Rows from block 6 of the encoder, named by matrix and row number. Rows with one number belong to one attention dimension. Each number is 128 + 32 x the weight over its row's rms, rounded and kept within 0 to 255. All counts start at 0. After the name is the row's rms in percent of the matrix's.
# q: attention query, key and value (stacked) (encoder.blocks.6.attn.qkv.weight, 432x160, the q third), inputs 0-31
# k: attention query, key and value (stacked) (encoder.blocks.6.attn.qkv.weight, 432x160, the k third), inputs 0-31
q.31 093 [102 102 118 145 157  82  61 132 108 112 138 115  77 179 113 150 122  79 121 107 174 160 121 142 188 164 130  87 166 116  76 128]
k.31 091 [ 54 148 104 160 181  83 110 132 126 149 125 120 135 165  94 146 104 107  93  67 136 135 176 130 127 171 121 152  66 151  74 159]
q.32 091 [115  96 101  76 105 135  94 119 170  78 142 164 105  77 108 185 149 102 172 105 162 107 110  80 120 122 129 111 125 194 126 132]
k.32 097 [124 125 150 136  77 128 141 126 166 149 122 155  78  98  95 199 149  63 178  93 120 127 122 101 148 124 153 131  66 230 122  95]
q.33 094 [179 159 114 159 142 127 156 138 141  85 115 103  82 144 146 110 118 118 123  80 172 228  75 201 147 105 132 148 154 121 100  93]
k.33 101 [137 118 168 142 195 143 159 144 138 211 128 129 113 116 142 157 124 114 127 173 183 143  94 140 116 168 124 145 154 100 177 149]
q.34 099 [156 104 111 126 151 118 169  65 128 124 117 149 155 187 126 152 114 204 108 138 139 159 171 148  96 171 135  87 160  82 113 152]
k.34 105 [119 109 156 140 166 131 129 142 156 127 124 119 130 158 132 154 141 168  69 154 125 139 120 118  88 103 139  79 112  54 150 118]
q.35 100 [136 127 164 148 117 109 146 147 178 107 202 124  78 116 147 112  82 165  97  83 105 101 100 162 105 100  94 128 130  56 172  73]
k.35 105 [162 139 160 145  88 148 151 133 135 152 170 158 169 146 123  74  97 151 120  95  75 133 134 158 114 127 156 125 103  67 178  67]
q.36 094 [171 119 131  72 178 112 131 130  78 116  87 152 119 115 128  98 145 138 148 158 113 152 161  56 100 112 164 124 121 106 126 148]
k.36 094 [ 84 139 165 101 168 136 128 132 102 133  99 111 160 100 212  96  92  80 139 178 118 158 128  67  92  89 131 139 107  99 197 163]
q.37 101 [116 104 165 145 116 176 160 142  97 110  84 150 201 116  86 120  81 118 160 178 135 172 136 140 136 152 148 180 119 113 101 111]
k.37 100 [158 122  64 161 170  99  90 117 135 173 116  58 185 146 121 125 135 146 156 152 133 103 106 150 103 100  86 124 109 149 131  82]
q.38 098 [132 138 160 163  76  95 160  32 109 116  78 105 154 141  48 142 162 122  87  99 120 121 135 130 111  98 176 103 199 144 128 114]
k.38 104 [137 117  98 126 104 155 108  85 102 144 109 112 129 148 108 153 234 135  40 112 136 174 136 187 136 126 116 125 174 151 152  68]
q.39 098 [120  93 137  93  99  91 179  66 155 198 116 146 183 167  87 129 131 101 117 133 141 134 114 122 170 114  83 153 195  97  73 121]
k.39 093 [164 154 123 104 114 160 117  83 115 142 189 141 157  91  95 184 124  99 154 164 119 131  95 144 174 128 141  83 104 106 116  85]
q.40 092 [128 129 102 108 126 176 116 150  80 143 116 120 186 222 187 148 146 109 112 132 129 145 165 113 134 126 113 122  92 156  99 144]
k.40 091 [ 89 176 157 121  80 152 101 107 126 134 126  81 223 163 100  98 128 122  77 175 156 125 140 139 157 139 133 182 103 114 112  98]
q.41 102 [117  97 189 131  80 120 116 130 149 102 110 116 154 108 134  87 146 168 134 135 138 176 112 189  82 126 129 161 143 116  77 174]
k.41 101 [ 87 102 134 125 166 114 120 144  89 146 136 110 126  91 228  79 158  89 129 109 127 174 136 231 114  98 106 142 106 107  65 187]
q.42 088 [ 93 118 122 133 111 137 169 116 177 143 130  41 116 123 114 107 131 205 107 103 141 129 110  85 157 171 120 135 110 144 141 104]
k.42 090 [105 114  54  78 112 143 112 114 126  88 170 116 117 117 117 149 150 147 131 106 113 117  76  62  78  98  76  94  69 157 200 149]
q.43 106 [ 86 135  98 184 160 115 119 163 127 105 101 125 132 134 104 133 184  92 119 125 137 141  84 154 123  93 139 131  68 125 150 128]
k.43 104 [108 121 151 149 130 135 144  77 132 105 122 141 137 123  51 113 152 167 144  95 147 143 165 128 120 102 171 141 108 114 176 154]
q.44 095 [148  89 121 106 100 159 108 100 123 115 103 103 127  86 167 165 126 122 146 146 158 129  78 115  56 145 184  63  72 179 122  92]
k.44 097 [144 160 194 145 123  95 157  90 126 154 103 134 158 120 132 166 108 122 103 199 153 144  66 136  97 151 151 138  47 147 122 128]
q.45 104 [142 175 153 134  62 160 163 126 117 122  85 216 154 137  87 160  60 139 126 103  91 198 117 169  88 129 121 170 135 167 140  99]
k.45 101 [160 131 140 138 112 131 167 105 145 125 118 136 173 145 174  44  99 135 125 128  97 123  99 159 152 193 155 114 133 194 121  46]
q.46 092 [140 153 160 190 109 127 127 134 102 135 128 230 140 179 119 114 138 102 102 135  95 151 113 180 146 118  97 100 124 126 127  81]
k.46 100 [175 158 114 108 122 102 166 126 169 163 128 122  91 111 135 121 171 155 178 120 113 155 126 165  89 162 133 103 164 127 130  90]
q.47 091 [ 54 191 154  95  97 123 131 109 143 147  97 121 230 155 172  72 155 133 111  94 138 142 175  70 103 202 133  80 171 111 124 153]
k.47 091 [132 182 162  76 156 114 177 161 159  91 110 114 112 134 129 170 156 113 148 189 143 149 118 138 116 173 189  74 145 207  96 193]
q.48 109 [146 127 147 114 138  43  77 114 142  38 149 155  75 102 218 153 135 102  80 153 136 134  99 169 148 167 129 125  82 193 101 139]
k.48 102 [145  98 133 118  95 122  88 153 139 102 134 192 123 121 155 126 160  98  91 142 151 109 161 156 116 193 142 110 110 173 102 110]
q.49 093 [176 112 164 127 108  92  78 134 106  93 109 109 103 193  66 122 142 108 193 186 100 133 144 105 171 123 140 118 110 105 160  93]
k.49 089 [150 129 136 110 129  95 107 159 110 131 134 125 134 151  70 119 155 148 148 126 129 122 119 112 178 131  99 112 119  87 169 138]
q.50 090 [130 210 118  86 132 105 105 116 176 106 122 100 101 145 118 102 114 118 160 167 111 161  78 102 144  84 127  99 101  86 165 147]
k.50 095 [141 178 107 146 164 119  80 167 135 128  98 171 133 137 148 149 157  80 116 106 145 110 109 105 152  83 127  88 148 101 126 107]
q.51 085 [151 144  79 170 116 118 136 148 110 144  98 150 162 176  68 152 179 145 152 141 123 129 121  90  87 113 104 101 113 133 168 136]
k.51 077 [176  99 124 163  56  95 191 121 121  85 116 173 136 165  93 208  93 136 131 163 112 146 171 118 129  71 112 113 140 134 182 112]
q.52 102 [123 135 128 132 101 147 105 117 158  90 180 137 182 100 118 103 167 138 123 127 177 147 144 139 123 154  85  89 158 122 186 101]
k.52 103 [144 131 160 117 131 134 146  84 146  77 151 184 133 151 104 103 130 135 174 157 144 183 114 115 151 154 161 140 122 120  97 131]
q.53 095 [130 134 131 122  89 185 142 115 100  69 113 121 119 100 118 115 142 140 137 137 158 145 188 162 174 129 171 112 166 181 138 109]
k.53 097 [173 122 128 138 135 168 151  92 123 109  99 122 102  75 171 128 124 146  88 190 144 160  51 158 162 155 155 134 121 149 135 125]
q.54 093 [169 100 135 105 118 156 183 127 123 121 148  83 125 115  61 166 191 134 130 117 151 120 146 106 131 126 122 106  90  88 119 139]
k.54 093 [122  94  96 114 107  90 155 109  75  75 136 119  77 115 132 155  95 130  75 150 159 106  95 165 138 132 171  77 134 112 111 157]
q.55 100 [132 156  98 107 130 134 129  98  74 185 184 109 114 162 146 168 126 179  95 135 178  83  44 121  98 118 174 157 127 171 130  98]
k.55 097 [158 146 147 149 117  94 159 106 133 191 127 105 125  94  88 172 177 175 163 146 154  72  88 137 127 133 106 120 167 109 118 129]
q.56 110 [106 148 102 172  72 113 136 126 126 112 127  51 129 149 161 131 102  70 132 180 176 132  85 131 147 105 114 148  95 136 164 113]
k.56 109 [145 130 124 121 144 107 170 112 126 125 173 102 127 114 135  92 101 112 108 171 137 134  74 102 110  80 109 131 139 134 124 147]
q.57 099 [130 125 131 160 125 161 104 127 152 145 123 145 161 178 154 157 133 156 127 230 172 132 191 151 122 121 149 139 121 143 106 129]
k.57 102 [148  91 195 110 146 168  83  77 189 145 166 142 155 182 134 187 130 164 181 162 116 134 129  84 124 166  85 147 135  86 163 143]
q.58 105 [ 93 114 145  98 140 161 118  94 147 186 142 143 142 132  98 132  93 127 114 122 138 122 129 101 168 160 194 130 159  75 131 100]
k.58 103 [130 114 161 146 137 153 101 111 144 109 138 137 150 158 156 156 171 109 126 148 112  99 116 109 192  99 173 112 151 121 145 117]
q.59 096 [112 138 145 122 121 110 139 107 159 160 153  69 118 112 184 189  98  74 118 114 116  99 119 142 173 165 146 126 156 107  70 117]
k.59 101 [147 104 132 134 119 123 117 176 109  80 159  92 113  74 151 161 108  59 122 154 157 143 115 151 113 171 145 156 141 177 106  85]
q.60 096 [140 144 118  83 112  95 136 180 120  66 118 122 186 171 139  73 203 135 117 101 126 106 141 151 115  72 100 137 116 205 135 136]
k.60 093 [156 140 121 109 152 117 131  97 123  95 108 158 190 100 160 122 129 138 157  75 107 106 142 178 117 104  80 114  94 165  70  65]
q.61 100 [152 169 100 124 104 168 121 145  84 164 132 148 137 120  98 148 143 142 152 104 202 113 140 128 171 126 151 109 145 121 146  84]
k.61 099 [ 99 122 107  79 144 178 175  98 100 108 105 176 112  86 104 177  75 161 128 135 152 132 107 169 116 150 158 205 124 141  62 121]
q.62 106 [ 39 211  95  85 189 123 124 131 156 119 105 134 195 120 148 138 105  87 158 127  79 114  90 134 137  91  63 119 122  98 139  98]
k.62 109 [131 213  71 147 172 114 161 146 167 121  98 156 134 118 153 147 117 132 174 107  94 100 165  92 112 129  93 159 155 134 164 112]
q.63 104 [100 124 117 164 157 147 115 161 135 143 108 131 111 202 164 127 162 159 168 171 140 159 102  96  77 154 159 129 121  96 101 158]
k.63 091 [137 140 144 135 138  72 139 183  90 174  60  94 137 151 153 151 153 158 114 131  54 100 166  42 128  94 110 115  92 137 117 143]
q.64 104 [ 63 159 203  72 183 153 149 122 113 138 115  81 119  85 124  95 114 118 168 145  83 137 120 109 129  69  94 171 181 103 134 102]
k.64 099 [124 126 159 163 124 140  90 132 124 145 151  82 108  76 168 147 165 168 123  98 132 130 129 112 139  84 128 115 101 180  99 133]
q.65 092 [110 159  55 134 107 119 128  63 160 111 114 111 110 120 116 160 161 133 153  88 157  94 115  50 190 120 164  77 130 126 125 155]
k.65 092 [111 115  95 111  58 123 158 117 117 107 115 109 100 113 118  94 138 110 134 112 177 102 135 161 164  92 182 123 139 135 170 150]
q.66 109 [125 152  60 150 161 122 112 166 190 143 126  90 156 104  48 117  84 130  81  92 123  99 103  83 113 134 148 126 155 140 121 102]
k.66 107 [115 132  86 163 169 174 154 194 142 138 168  97  95 113 107 136 143 118  81 164  86 149 150  83 161 154 100 129 172 106 150 143]
q.67 103 [ 51 170 115  68 107 111 109 181 106 121 138 117 121 108 134  89 130  93 133  49  94 160 162 142 128 137 112 157 158 139 125  69]
k.67 106 [130 193 152  91 158 109 117 137 170 178 126 136 105 125 154 134 135 114 124  69 137 167  85 112 126 117 125 159 136 124 153  91]
q.68 102 [106 156  95 102 173 100  86 131  47 159  75  56 104 131 127 118 161 150 174 121  83 112 109 102  99 118 158 146 142 118 216 116]
k.68 095 [ 57 136 103 113 137 106  54 140 128 128 137  97 184 145 118 163 140 130 162  55 114  75 119 134 165 121 128 152 130  97 144 157]
q.69 104 [115 109 155 105  70  98 125 132 177  73 153 207 121  92 115 155 115 126 136 188 122 169 165 157 117 163  77  38 128 137 151 126]
k.69 092 [141 126 149  99 112 106 112 118 156 124 141 165  88 105 127  98 154 116 161 145 145 146 135 146 124 120 174  62 120 154 138 162]
q.70 104 [ 95  96  92 219 176 103 161 167 147 112  98  90 195 131 127 139  59 100 142  81 172 112 151 161 114 126 110 129 143 169 126 109]
k.70 104 [ 64  55 131 212 158 135 148 146 186 143 125  94 136 128 136 112  82 102 172  92 125 157 115 189  98 148 126 110 126 152 169 100]
q.71 111 [117 123 171 173 121 112 130 170  90 146 127 157 135 147 118 136 184 193 118 185  36  86 123 152 162 192 121  85 113  98 135 138]
k.71 109 [160  90 150 183 141 133 103 136 117 152 199 123 147 160 167 118  85 165 129 214 122 112 154 173  91 198  99 121  61 119 102 142]
q.72 101 [119 146 125  91 177 117  59 103 135  99 143 138 137  89 122 109 127 148 119 127 106 165 152 136  78 132 107 151 154  61 193 109]
k.72 106 [ 96 145  98  90 153 116  76 157 114 165 128 122 114 107 174 116 143 149 141 124 114 137 136 112 188 132 113 100 161 114 152 155]
q.73 103 [154 113 138 123 110 144 161 151 132 131 141 152 123 113 152 137 134 106 128 147 159  97 201 126  89 106 122 110 111 175  83 164]
k.73 098 [128  98 137 121 129 120 134 109 129 181 112 134 125 118 105 101 102  73 127 103 149 164 166 130  81 171 176 117  89 205 117 163]
q.74 097 [173  66 176  71 141 136 108 118 104 128 152 133  60 122 147 173  98 116 116 169  81 133 138 130 151  83 173 148 127 151 144  97]
k.74 102 [121  73 118  82 143 216  98 134 139 183 129 118  99 102  73 105 155 117 172  76 127 143 145  61 148 135  93 117 149 122 157  78]
q.75 111 [160  86 136 157 105 130 108 109 129 119 100 170 140 154 175 139  84 132 165 101  77 161  95 161  97  48 122 111 158 144 151 205]
k.75 111 [161  79 151 188 129 128 142 130 170  78 123 139 125 136 146 151  88 126 155 106  30 148  81  88 160  96 140  97 142 149 165 182]
q.76 090 [124  96 111 113 108 143  97 143 118 121 160 101 116 123 197 184  93 168 101 141 112 156 155 135 140 224 155 140 128 161 103 144]
k.76 091 [ 76  96 135  45  74 115 144 141 219 124 164 122 141 125 152 102  79 122 116 128 128 146 163 181  88 220 130 135 146 120 121 149]
q.77 095 [142 142 183 143 142 116  99 158 100 108 165 129 110  94 130  57 126 151 137 151 123 158 195 115 147 136 127 138 132 135 167 119]
k.77 087 [129 135 150 124  83 151  90 139 151 121 136 138 115  97 107 130 187 165  93 167 133 130 113 165 150 189 104  87 119 160 112 168]
q.78 100 [130 112 154 122 113 142 141 121 106 114 117 120 133 158 102 163  57 146 130  97 122 127  92 134 169  36 118  87  98  74 155 110]
k.78 097 [132 123 103 145 140 117 128  92  75  77  69 140  78 131  84 131 105 165 123 123 139 148 162 162 160 144 130 112 138 148 142  92]
q.79 099 [127 100 132 121  53  70 172 123  70 138 117 128  54 118 154 134 136 147 117  96 141 177 114 139 115 148 135 163 108 124 164 132]
k.79 088 [134 164  94 100 105 110 110  97 131 158 132 132 129 193 114 128 150 115 129 105 146 115 154 110  97 160 175 189  57  96 131 143]
q.80 106 [116 130 109 157 187 176  81 127 107 126 187  66 186 106 162  76  74 118 159 193 107 166 119 175 103 115 134  89 157  94 164 116]
k.80 100 [104  82 170 114 148 206  87 117 134 105 104 106 177 184 145  76  73 114 155 149 127 140  76  98 152  99 142  77 154 117 194  83]
q.81 094 [153 126 121 124 144 126 132 159  70 159 152 159 128 144 133 120 154 167  88 157 162 120 144 107 159  36  91 122 131 181 167 113]
k.81 088 [122 161 130 105 136 151 126 161 112 125 135 143 114 183 121 162 117 141 105 153 148 102  85 145  95 106 150 112 149 147 182 146]
q.82 105 [120 215 118 116 206 150  65 144 148 105 133 149 182 114 164 177 154 142 166 107 179 147 137 119 115 129 132 150  99  99  76  91]
k.82 101 [109 156 119 151 171  95 153 186  91 115 141 134 143  56 115 174 113 139 138 159 141 164 185 139 116 154 120 162 142 124 140 113]
q.83 099 [103 131  93 156  92  70 139 159 121  56  94 146 132 187 148 133 122 157  91 149  93 131 175 129  64 125 136 167 144 186 132 142]
k.83 095 [115 131 124 117  77 106 127 162 125 160 113 161 146 137  99  74 111 106  96 107 127 154 147 178  86 136 178 135 125 180 113 137]
q.84 101 [161 116 140  86  61  76 113 149 135 133 146 117 160 172 159 105  58 114 150 129 165  99 107 116  94 131 198  75 110 141 119 117]
k.84 102 [105 121 168 152 120  47 130 136 177 102 164 106 139 189 144 150  87  98 131 183 117 132 110 139 135  86 170 166 113 220 101 151]
q.85 115 [143 163  84 158 123 169 140  99  78  91 128 155 116 108  83  86 150 194 145 111 121  95 185  85 157 129 126 125  74 130 159 105]
k.85 108 [ 97 105  89 110 127 133 132  72 145 127 119  90 133  68 162 131 200 219  85 111 125  84 110 106 138  85  83 100  83 147 113 128]
q.86 106 [119 158 114 114 113  90 114 109 185 134  74 144 159 169 167 133  76  84 185 115 158 104  92 106  72 156  84  69 106 168 143 184]
k.86 101 [ 87 118 129 127 101 171 159  94  70  89 100 156 148 163 139  52  55  44 172 116 113 142 111  85  67 116 109 170 142 116 131  78]
q.87 089 [148 114 128 111  98 122 165 126 154 153  74 113 112 144  92 166 131 144 120 128 189  78 162 139 129 116 106  86 121  90  72 161]
k.87 094 [150 137 172 112 193 141 133  37  86 167  92 126 109 152 139 118 126  90 111 143 115  88  97 156  70 111 158 149 127 145 158 102]
q.88 098 [111 196  64  92 149 124  96 113 110 119 115 139 142 111 167 106 143  94  40 114  92 146 130 142  73 139  87  95 160 178  97  99]
k.88 091 [122 147 103 145 122  59  96 139 170  93 161 146 177 173 165  77  83 130  97 120  73  92 148 103  80 144 104 158 209 185 155 174]
q.89 094 [130 136 145 101 223 120 121 159 157 122 176 115 123 136 111  76 107 109  52 141 119 153 159 142 109 127 166 130  97 117  65 156]
k.89 087 [151 122  73 152 135 117 116 122 120  56 132 103  99  80 133  89 167 100  91 159 109 113 109 104  95 157 116  91 130 122 126 145]
q.90 083 [ 96 148 109  85 201 144 129 178 165 185 132  78 156  84 130 117 114  60 104 163 126 103 101 154 159 112 127  95 133 122 127 135]
k.90 084 [ 84 170  77 118 117 128 122 134 127 133 184 184 172 103 130 149 101  98 136 168  98 118 103 146 152 104 138 180  87 154 137 144]
q.91 084 [149 136 105 139 138 163 145 122 155 142 150  72  91 166 131 157 145 138 107 122  89  98 129 117 138 189 137 140 142  79 107 129]
k.91 094 [ 82 154 112  85 105 164  97 147 139 156 129 104 153 126 130 140 141 126  95 128 161  82 151 137 151 169 119  89 133 112 117 151]
q.92 096 [113 155  97 177 146 160 172  82 175 157 105  71 192 189 132 107 129 149 108 184 116  91  98 179  70 114 143 201 104  82 109 151]
k.92 097 [140  82 130 113 129 153 140  93  88 159 114  87 201 181 130 138 101 171 138 171  78 122 120  93  87 117 125 100  93  91  97 138]
q.93 094 [111 166 150  83  90 146 140  96 121 108  73 122 200 192 143  87 100  88 131 111 180  85 185 147  79 134 159 121 214 180  98 107]
k.93 101 [100 127 154  90 109 109  88  98  65 113 129 158 173 203 149 132  82 112 147 150 162 160 168 173  98 165 141 115 162 140  80 189]
q.94 101 [ 72 132 141  91 169 172 154 124 157 140 157 107 201 186 137 117 114 128 176 156 112 121 167 108  93 157  95 102 113 159 119  82]
k.94 092 [123 148 206 112 110 147 174  82 149 124 102 151 170 119 106 162  97 182 176  78  78 133 154  33 108  81 101 134  98 161 114  96]
q.95 104 [116  91 106 135 132  93 126  71  94 140 138  86 153 145 145 149 215 134 132 174 143 138 133 138  80  99  86 161  95 174  91  94]
k.95 098 [132 149 150 117  92 186 161  82 131 139 120  67 143 113  69 146 142 139 143 126 108  99 147 134 126 155 117 136 103 106 190 103]
q.96 102 [140  84 153 173 142  92 209 115 127 186  87  90 133 146 133 107 175 120 136  90  83 178  93 143 133 139 161  98 104 116 135 127]
k.96 107 [143 138  95 169 131 175 113  67 186 153 128 129 132 145  86  67 164 135  87  95  73 134 108 147  74 144 144  83  67 162 118 170]
q.97 091 [123 182 150 156 132 105 181  98 126 163 152 124 130 117 121 171 139 170 184 134 149  89 143 163 137  95 137 151 166 135 152 175]
k.97 098 [122 147 154 138 175 134 165 110 168 120 143 148  58 106 114 135 127 191 125 136 125 157 135 101 153 101 157 135 185 134 147 107]
q.98 091 [140 100 125  75 143 148 172  90 134 110 131 101  80 125  80 139 183 166 163 108 158  60 136 114 157 155 152 167 130 125 165 104]
k.98 095 [114  99 146 129 164 179 146  95  81 112 109 155 113 147 130 104  94 160 200 194 151 131 157  96 129 179 104  90 115 172 209 101]
q.99 102 [ 92 138 117  98 132 163 115 155  99 149 100 139  91 164 117  97 169 161  60 127  59 111 144 142  83 141 117 171 126 100 126 102]
k.99 095 [ 88 133 113 145  86  96  93 107 182  90 105 168 133 173 142  82 130 157  84 111  74 107 185 199 131 165 152 176 110  70 154 132]
q.100 098 [114 167  95 140 134 145 162 138 151  96 119 139 172 132 134 120  98 185 117 130 153 124 152 183 126 104 138 108  71 152  89  76]
k.100 104 [164 167 136  95 162 131 170 135 119 103 132 129 161 126  67  59 117 176 104 139 155 133 134 175 135 106 169 115 130 176  95 136]
q.101 118 [ 63 174 107 129 112 151 147 118 114 156 136  84 139  87 107 162 143 109 127  46 134 140 164  74 128 131  87 134 146 139  86 142]
k.101 109 [ 97 180 119 138 169 193 117 105 163 171 105 117  95 136 184 126 167  90 130 189 129 120 119  92 147 136  83 110 163 139 164 125]
q.102 092 [144 153  84 168 151 176 137 198  58 170 131 120 134 191 111 158 162 146 124 153 112 103 131  89 112 143  95 176 150 154 173 113]
k.102 089 [152  44  72 207 137 162 115 158 153 124 135 149 191  85 154 115 148 127 103 140 109 131 108 136 102 124 144 101 148 170 131 111]
q.103 097 [130 135  73 112  95 104 159 126 140 164 182 162 148 174  94  78 155 104 110 183 119  96  55 161 119 190 149 134 133 117 138 106]
k.103 098 [167  71  83 167 152  52 124 127  72 154 150 127 201 146 164 147 118  87 133 130 101 105 114 178 119 122 202 135 145 110 128  78]
q.104 088 [ 98 121 118 152 148 160  74  97  51 140 188 174  88 125 113 162  90 168 125 158 159 118 121  87 176  78 103  95  88 134 140  86]
k.104 097 [118 172  92 137 134 116 127 216  65 103 143 123 140  79 123 107 127  61 132 102 105 110 121 126 125 151 130  74 148 157 159  89]
q.105 104 [ 59 113 117 179 181  56 129 114  85 167 150  81 128 140 155 130 107 117 126 181  90 137 168 135 103  51 125 113 160 139 140 151]
k.105 098 [123 170 121 146 148  81  93 178 139 200 125 135 126 168 174  98 104 110  95 126 141 142 128  86 151  78 142 170 135 120 186 162]
q.106 100 [107 135  81 148 135 161 125 145 112 154 100 104 139 144 118 140 177 164  88 135  96 120  82 109 183 151  88 113 120  52 127 189]
k.106 101 [128 142 108 157  84 147  89  89 119 140  49 145 161 156  78 136 162 101 122 115 107  98  68 141 112 177 125 105 140 102 146 163]
q.107 112 [115  72 171 102 141  82 120 153 117 139 121 141 141 119  72 122 205 126 143 132 174 132  82 142  93 185 109 111 123 144 121  84]
k.107 101 [111  73 149  96 123 150 161 107 110 133 103 126  87 124 129 163 164 121 179 135 174 125 125 163  57 155  97 144 128 146 150 137]
q.108 087 [ 98  92 111 141 158 115 127 168  78 114 150  90 127  93 142 123 139  90 168  68  91 152  98 179 115  67 136 165 162 119 153 131]
k.108 094 [133 171 174 102 158 159 101 128 118 151 130 100  84 139  94 131 158 103  84  90  76  92 125 169 120 152 125 125 136 153 133 115]
q.109 095 [ 94  97 135 128 136 172  78 188  59  95  67 153 125 124 127 102 221 143 120 106 113 143  96 203 147 128 111 132 127 113 155 112]
k.109 099 [121 149 167 156 125 174 109 125 134 124 107  76 156 133 149  96 156  71 205 157  75  98  99 137 137 128  50  78 134 120 163 151]
q.110 086 [140 134 105 148 154 150  99  92 123  97 121 140 136  94  96 122 128 152 159 159 117 146 142 119 186 155 162  74 116 175 111 128]
k.110 101 [111  94 124 168 104 134 142 153 169 159 144 135 105 134  86 139  77  59 192 167 188 121  71  99 129 111 129 119  98 126 131 139]
q.111 094 [118  91 143 149 123 178 116 149 130 135 140 120 153 120  82 193 130 112 101  81 127  68 181 131 113  78 186 152 139  83  81 111]
k.111 095 [108  88 150 149 141 206 168  99  61 107 144 145 144 103 106 139 137 112 134 110 119 161 198 111  96 128 144 169 150 149 167 152]
q.112 094 [157 202  87 138  83 137 157 121 184 165 153  92 192  87 128  65 114 122 152 108 146 145 165 145 142 158 155  63 134 149 143 127]
k.112 102 [160 140 125 187 152 107 114 106  97 151 141  91  91  98 104 220 124 174 193 101 121 110  92 102 145 177 173 135 122 125  82 150]
q.113 094 [179 108 121 147 143  68 136 140  93  82 179 119 139 125 130  71 137 115 157 164 115 158 120 137 104 197 183  42 117 120 170 117]
k.113 097 [ 92 164  86 170 182 196 132 133 158 185 136 100 151  58 117 108 159 128 109 138 198  95 112 111 130 137 157  89 127 139 103 122]
q.114 106 [ 65 110 123 125 176  91 117 128 125 131  81 109 101 138 181  86  84 107 147 154 166 142 150 121 101  99 136 150 166 163 122 138]
k.114 114 [125 135 162 102 183 155 142 129 141 128 125 140 127 155 135  63 115 164 121 135 172 133 150 126 136  82 147 100 159  83 162 128]
q.115 104 [132 150 165 125 116 171 154  82  89 167 165 106  64 116  99 162 185 130 158  44 109 150  96 143 113  64 192 202  74 140 148 131]
k.115 101 [119 128  65 104 130 170 152  72  92 143  80 131  79 151 106 202 139 148 145 115 100 137 128 148 157 132 112 142  84  48 182 107]
q.116 102 [121 115 121 125  94 114 135  87 112 120 197 120 140 121  74 165 127 156  68 106 140 121 154 125 158  88 115 146 142 188  93 132]
k.116 113 [130 157 131 154 134 101 138  98 124 138 114 134  80 134  66 197 106 131 105 132 154 155 145 137 138 132 135 161 120 160  86 126]
q.117 092 [107 115  99 147 161 118 140 191 115 170 147 124 127 108 140 162 152 149 151 142 113 128 166 117  95 123  85 110 174 148 133  89]
k.117 097 [178 116  82 148 106 123 151 145  88 139 198 125 177 132 108 139 184 167 145 138 117  99 177 113 159  78 134 105 162  92 231 187]
q.118 093 [106 111 185  83 157 165 151  96 118 149  65 138  99  94 100 165  84 160 155 134 120 140 111 133 171  88 112 124 161 148 124 136]
k.118 094 [ 92 133 166 130 196 119 127 131 170 135  91 143 112  84 164  87 119 180 159 143 117 145 111  87 174 146  93 104  72 121 186 145]
q.119 101 [ 89  91 109  89 101 139  86 130 115 115 123 161 161  90  96 158 158  78 103 137  95  91 106  95 157 132  87 144 185 144  84 165]
k.119 114 [123 127 107 110 167 158  94 115 111 111 119 140 172 131 162 159 155  75 110 165 119 102  35 116  97 128 129 110 119 165 162 130]
q.120 098 [141 103 111  84  98 165 140  90 139 118 118 115 125  93 142 181 129 105 106 104 119 138 107 121 154 122  87 102 145 154 164 180]
k.120 094 [184 144  92  93 141 126  62 113 117 133 115 127 123 104  70 165 163  85 182 150  69 147 140 151 135  98 156 156 138 138 177 138]
q.121 113 [113 134 164 181 122 194 145 131  94 150  89 160 132 149 114 182 141 159 100 100  88  98 122  75 128 152 150 106  88 144  86 154]
k.121 102 [123 103 133 122  72 178 126 127 162 101  17 111 139 112 114 152 133 101 140 114  71  89 145 100  96 104 117 177  95  85 106 152]
q.122 102 [168 115 139 114 125 134 135 113 119 108 109  93 151 124 116 172 132 122 125 149 181 127 168 114 145  77 119 144  66 164 139 149]
k.122 106 [156 130 115 121 126 172 119 147 135 126 150 144  90  84 168 136 128 117 140 149 180 159  87 137 135 105 105 139 154 189 142 162]
q.123 097 [143  90 104 107  91 118 161 111 119 129  91 143 155 161 162  82  75 172  91 117 160 134  83 150 143 163  45 169 167  84 104 182]
k.123 098 [142  99  88 133  95 102 119 100 100 151  87 136 100 142 125 174 164 174  96 150 131 136 110 167 111 174 157  90  83 167  66 183]
q.124 099 [148 141 126 164 123 121 113 147 127 137 146 107 116 123  95 116  88 151 151 128 133 128 107 100 142  84  94 119 144 173 173 133]
k.124 097 [140 122 141 186 118 140 139 182 180 169 132 138 133 113 122 137 128 170 172 133 162 157 128  86  92 134  95 138 146 111 159 115]
q.125 110 [ 91 144 136 111  36 130 158 135  98 114  81 163 131 110 158 105 150 140  86  46 111 130  97  95 143  59 157 114 101 126  85  91]
k.125 112 [127 132 123 104 133 120 151 153 135 141  94 118 136 139 130 143 134  68  87 113 134 122 143 146 143  96 141  86 118 166 185 112]
q.126 108 [156 164 116 110 158 128 149 201 148  70  87 182 131 124 158 154 160 122 106 135 134 174 142 137 110 197  84 177 120 107  97 104]
k.126 113 [146 142 133 119 140  88 140 113 151  49 111 107 166 126 146 151 117 135 121 163 127  75 119 145 176 151 126 166  84 161 100 132]
q.127 098 [ 88 182  99 170 125 110 128 129 131 123 194 106 168 128 146 147  75 131 132 111  77 124  62  96 118 112 111 188 136 104  89 134]
k.127 105 [105 121 130 130 159  77 176 128 150  70 146 114 114 192 153 111 124 110 121 134  90 109 113 104 104 123 150 116 123 140 140 147]
q.128 089 [141 101 125 159 112 162  82 135  94 163 112 185 151 120  87 127 181 131 169 100 144  95 106 133 118 115  68 177 196  71 124 152]
k.128 099 [ 79 113 154 107 129 124 189 133 129 129  78 166 142  97 197 135 129 163 126 136  88 114 125 128 100 164 132  69 121 110 115 105]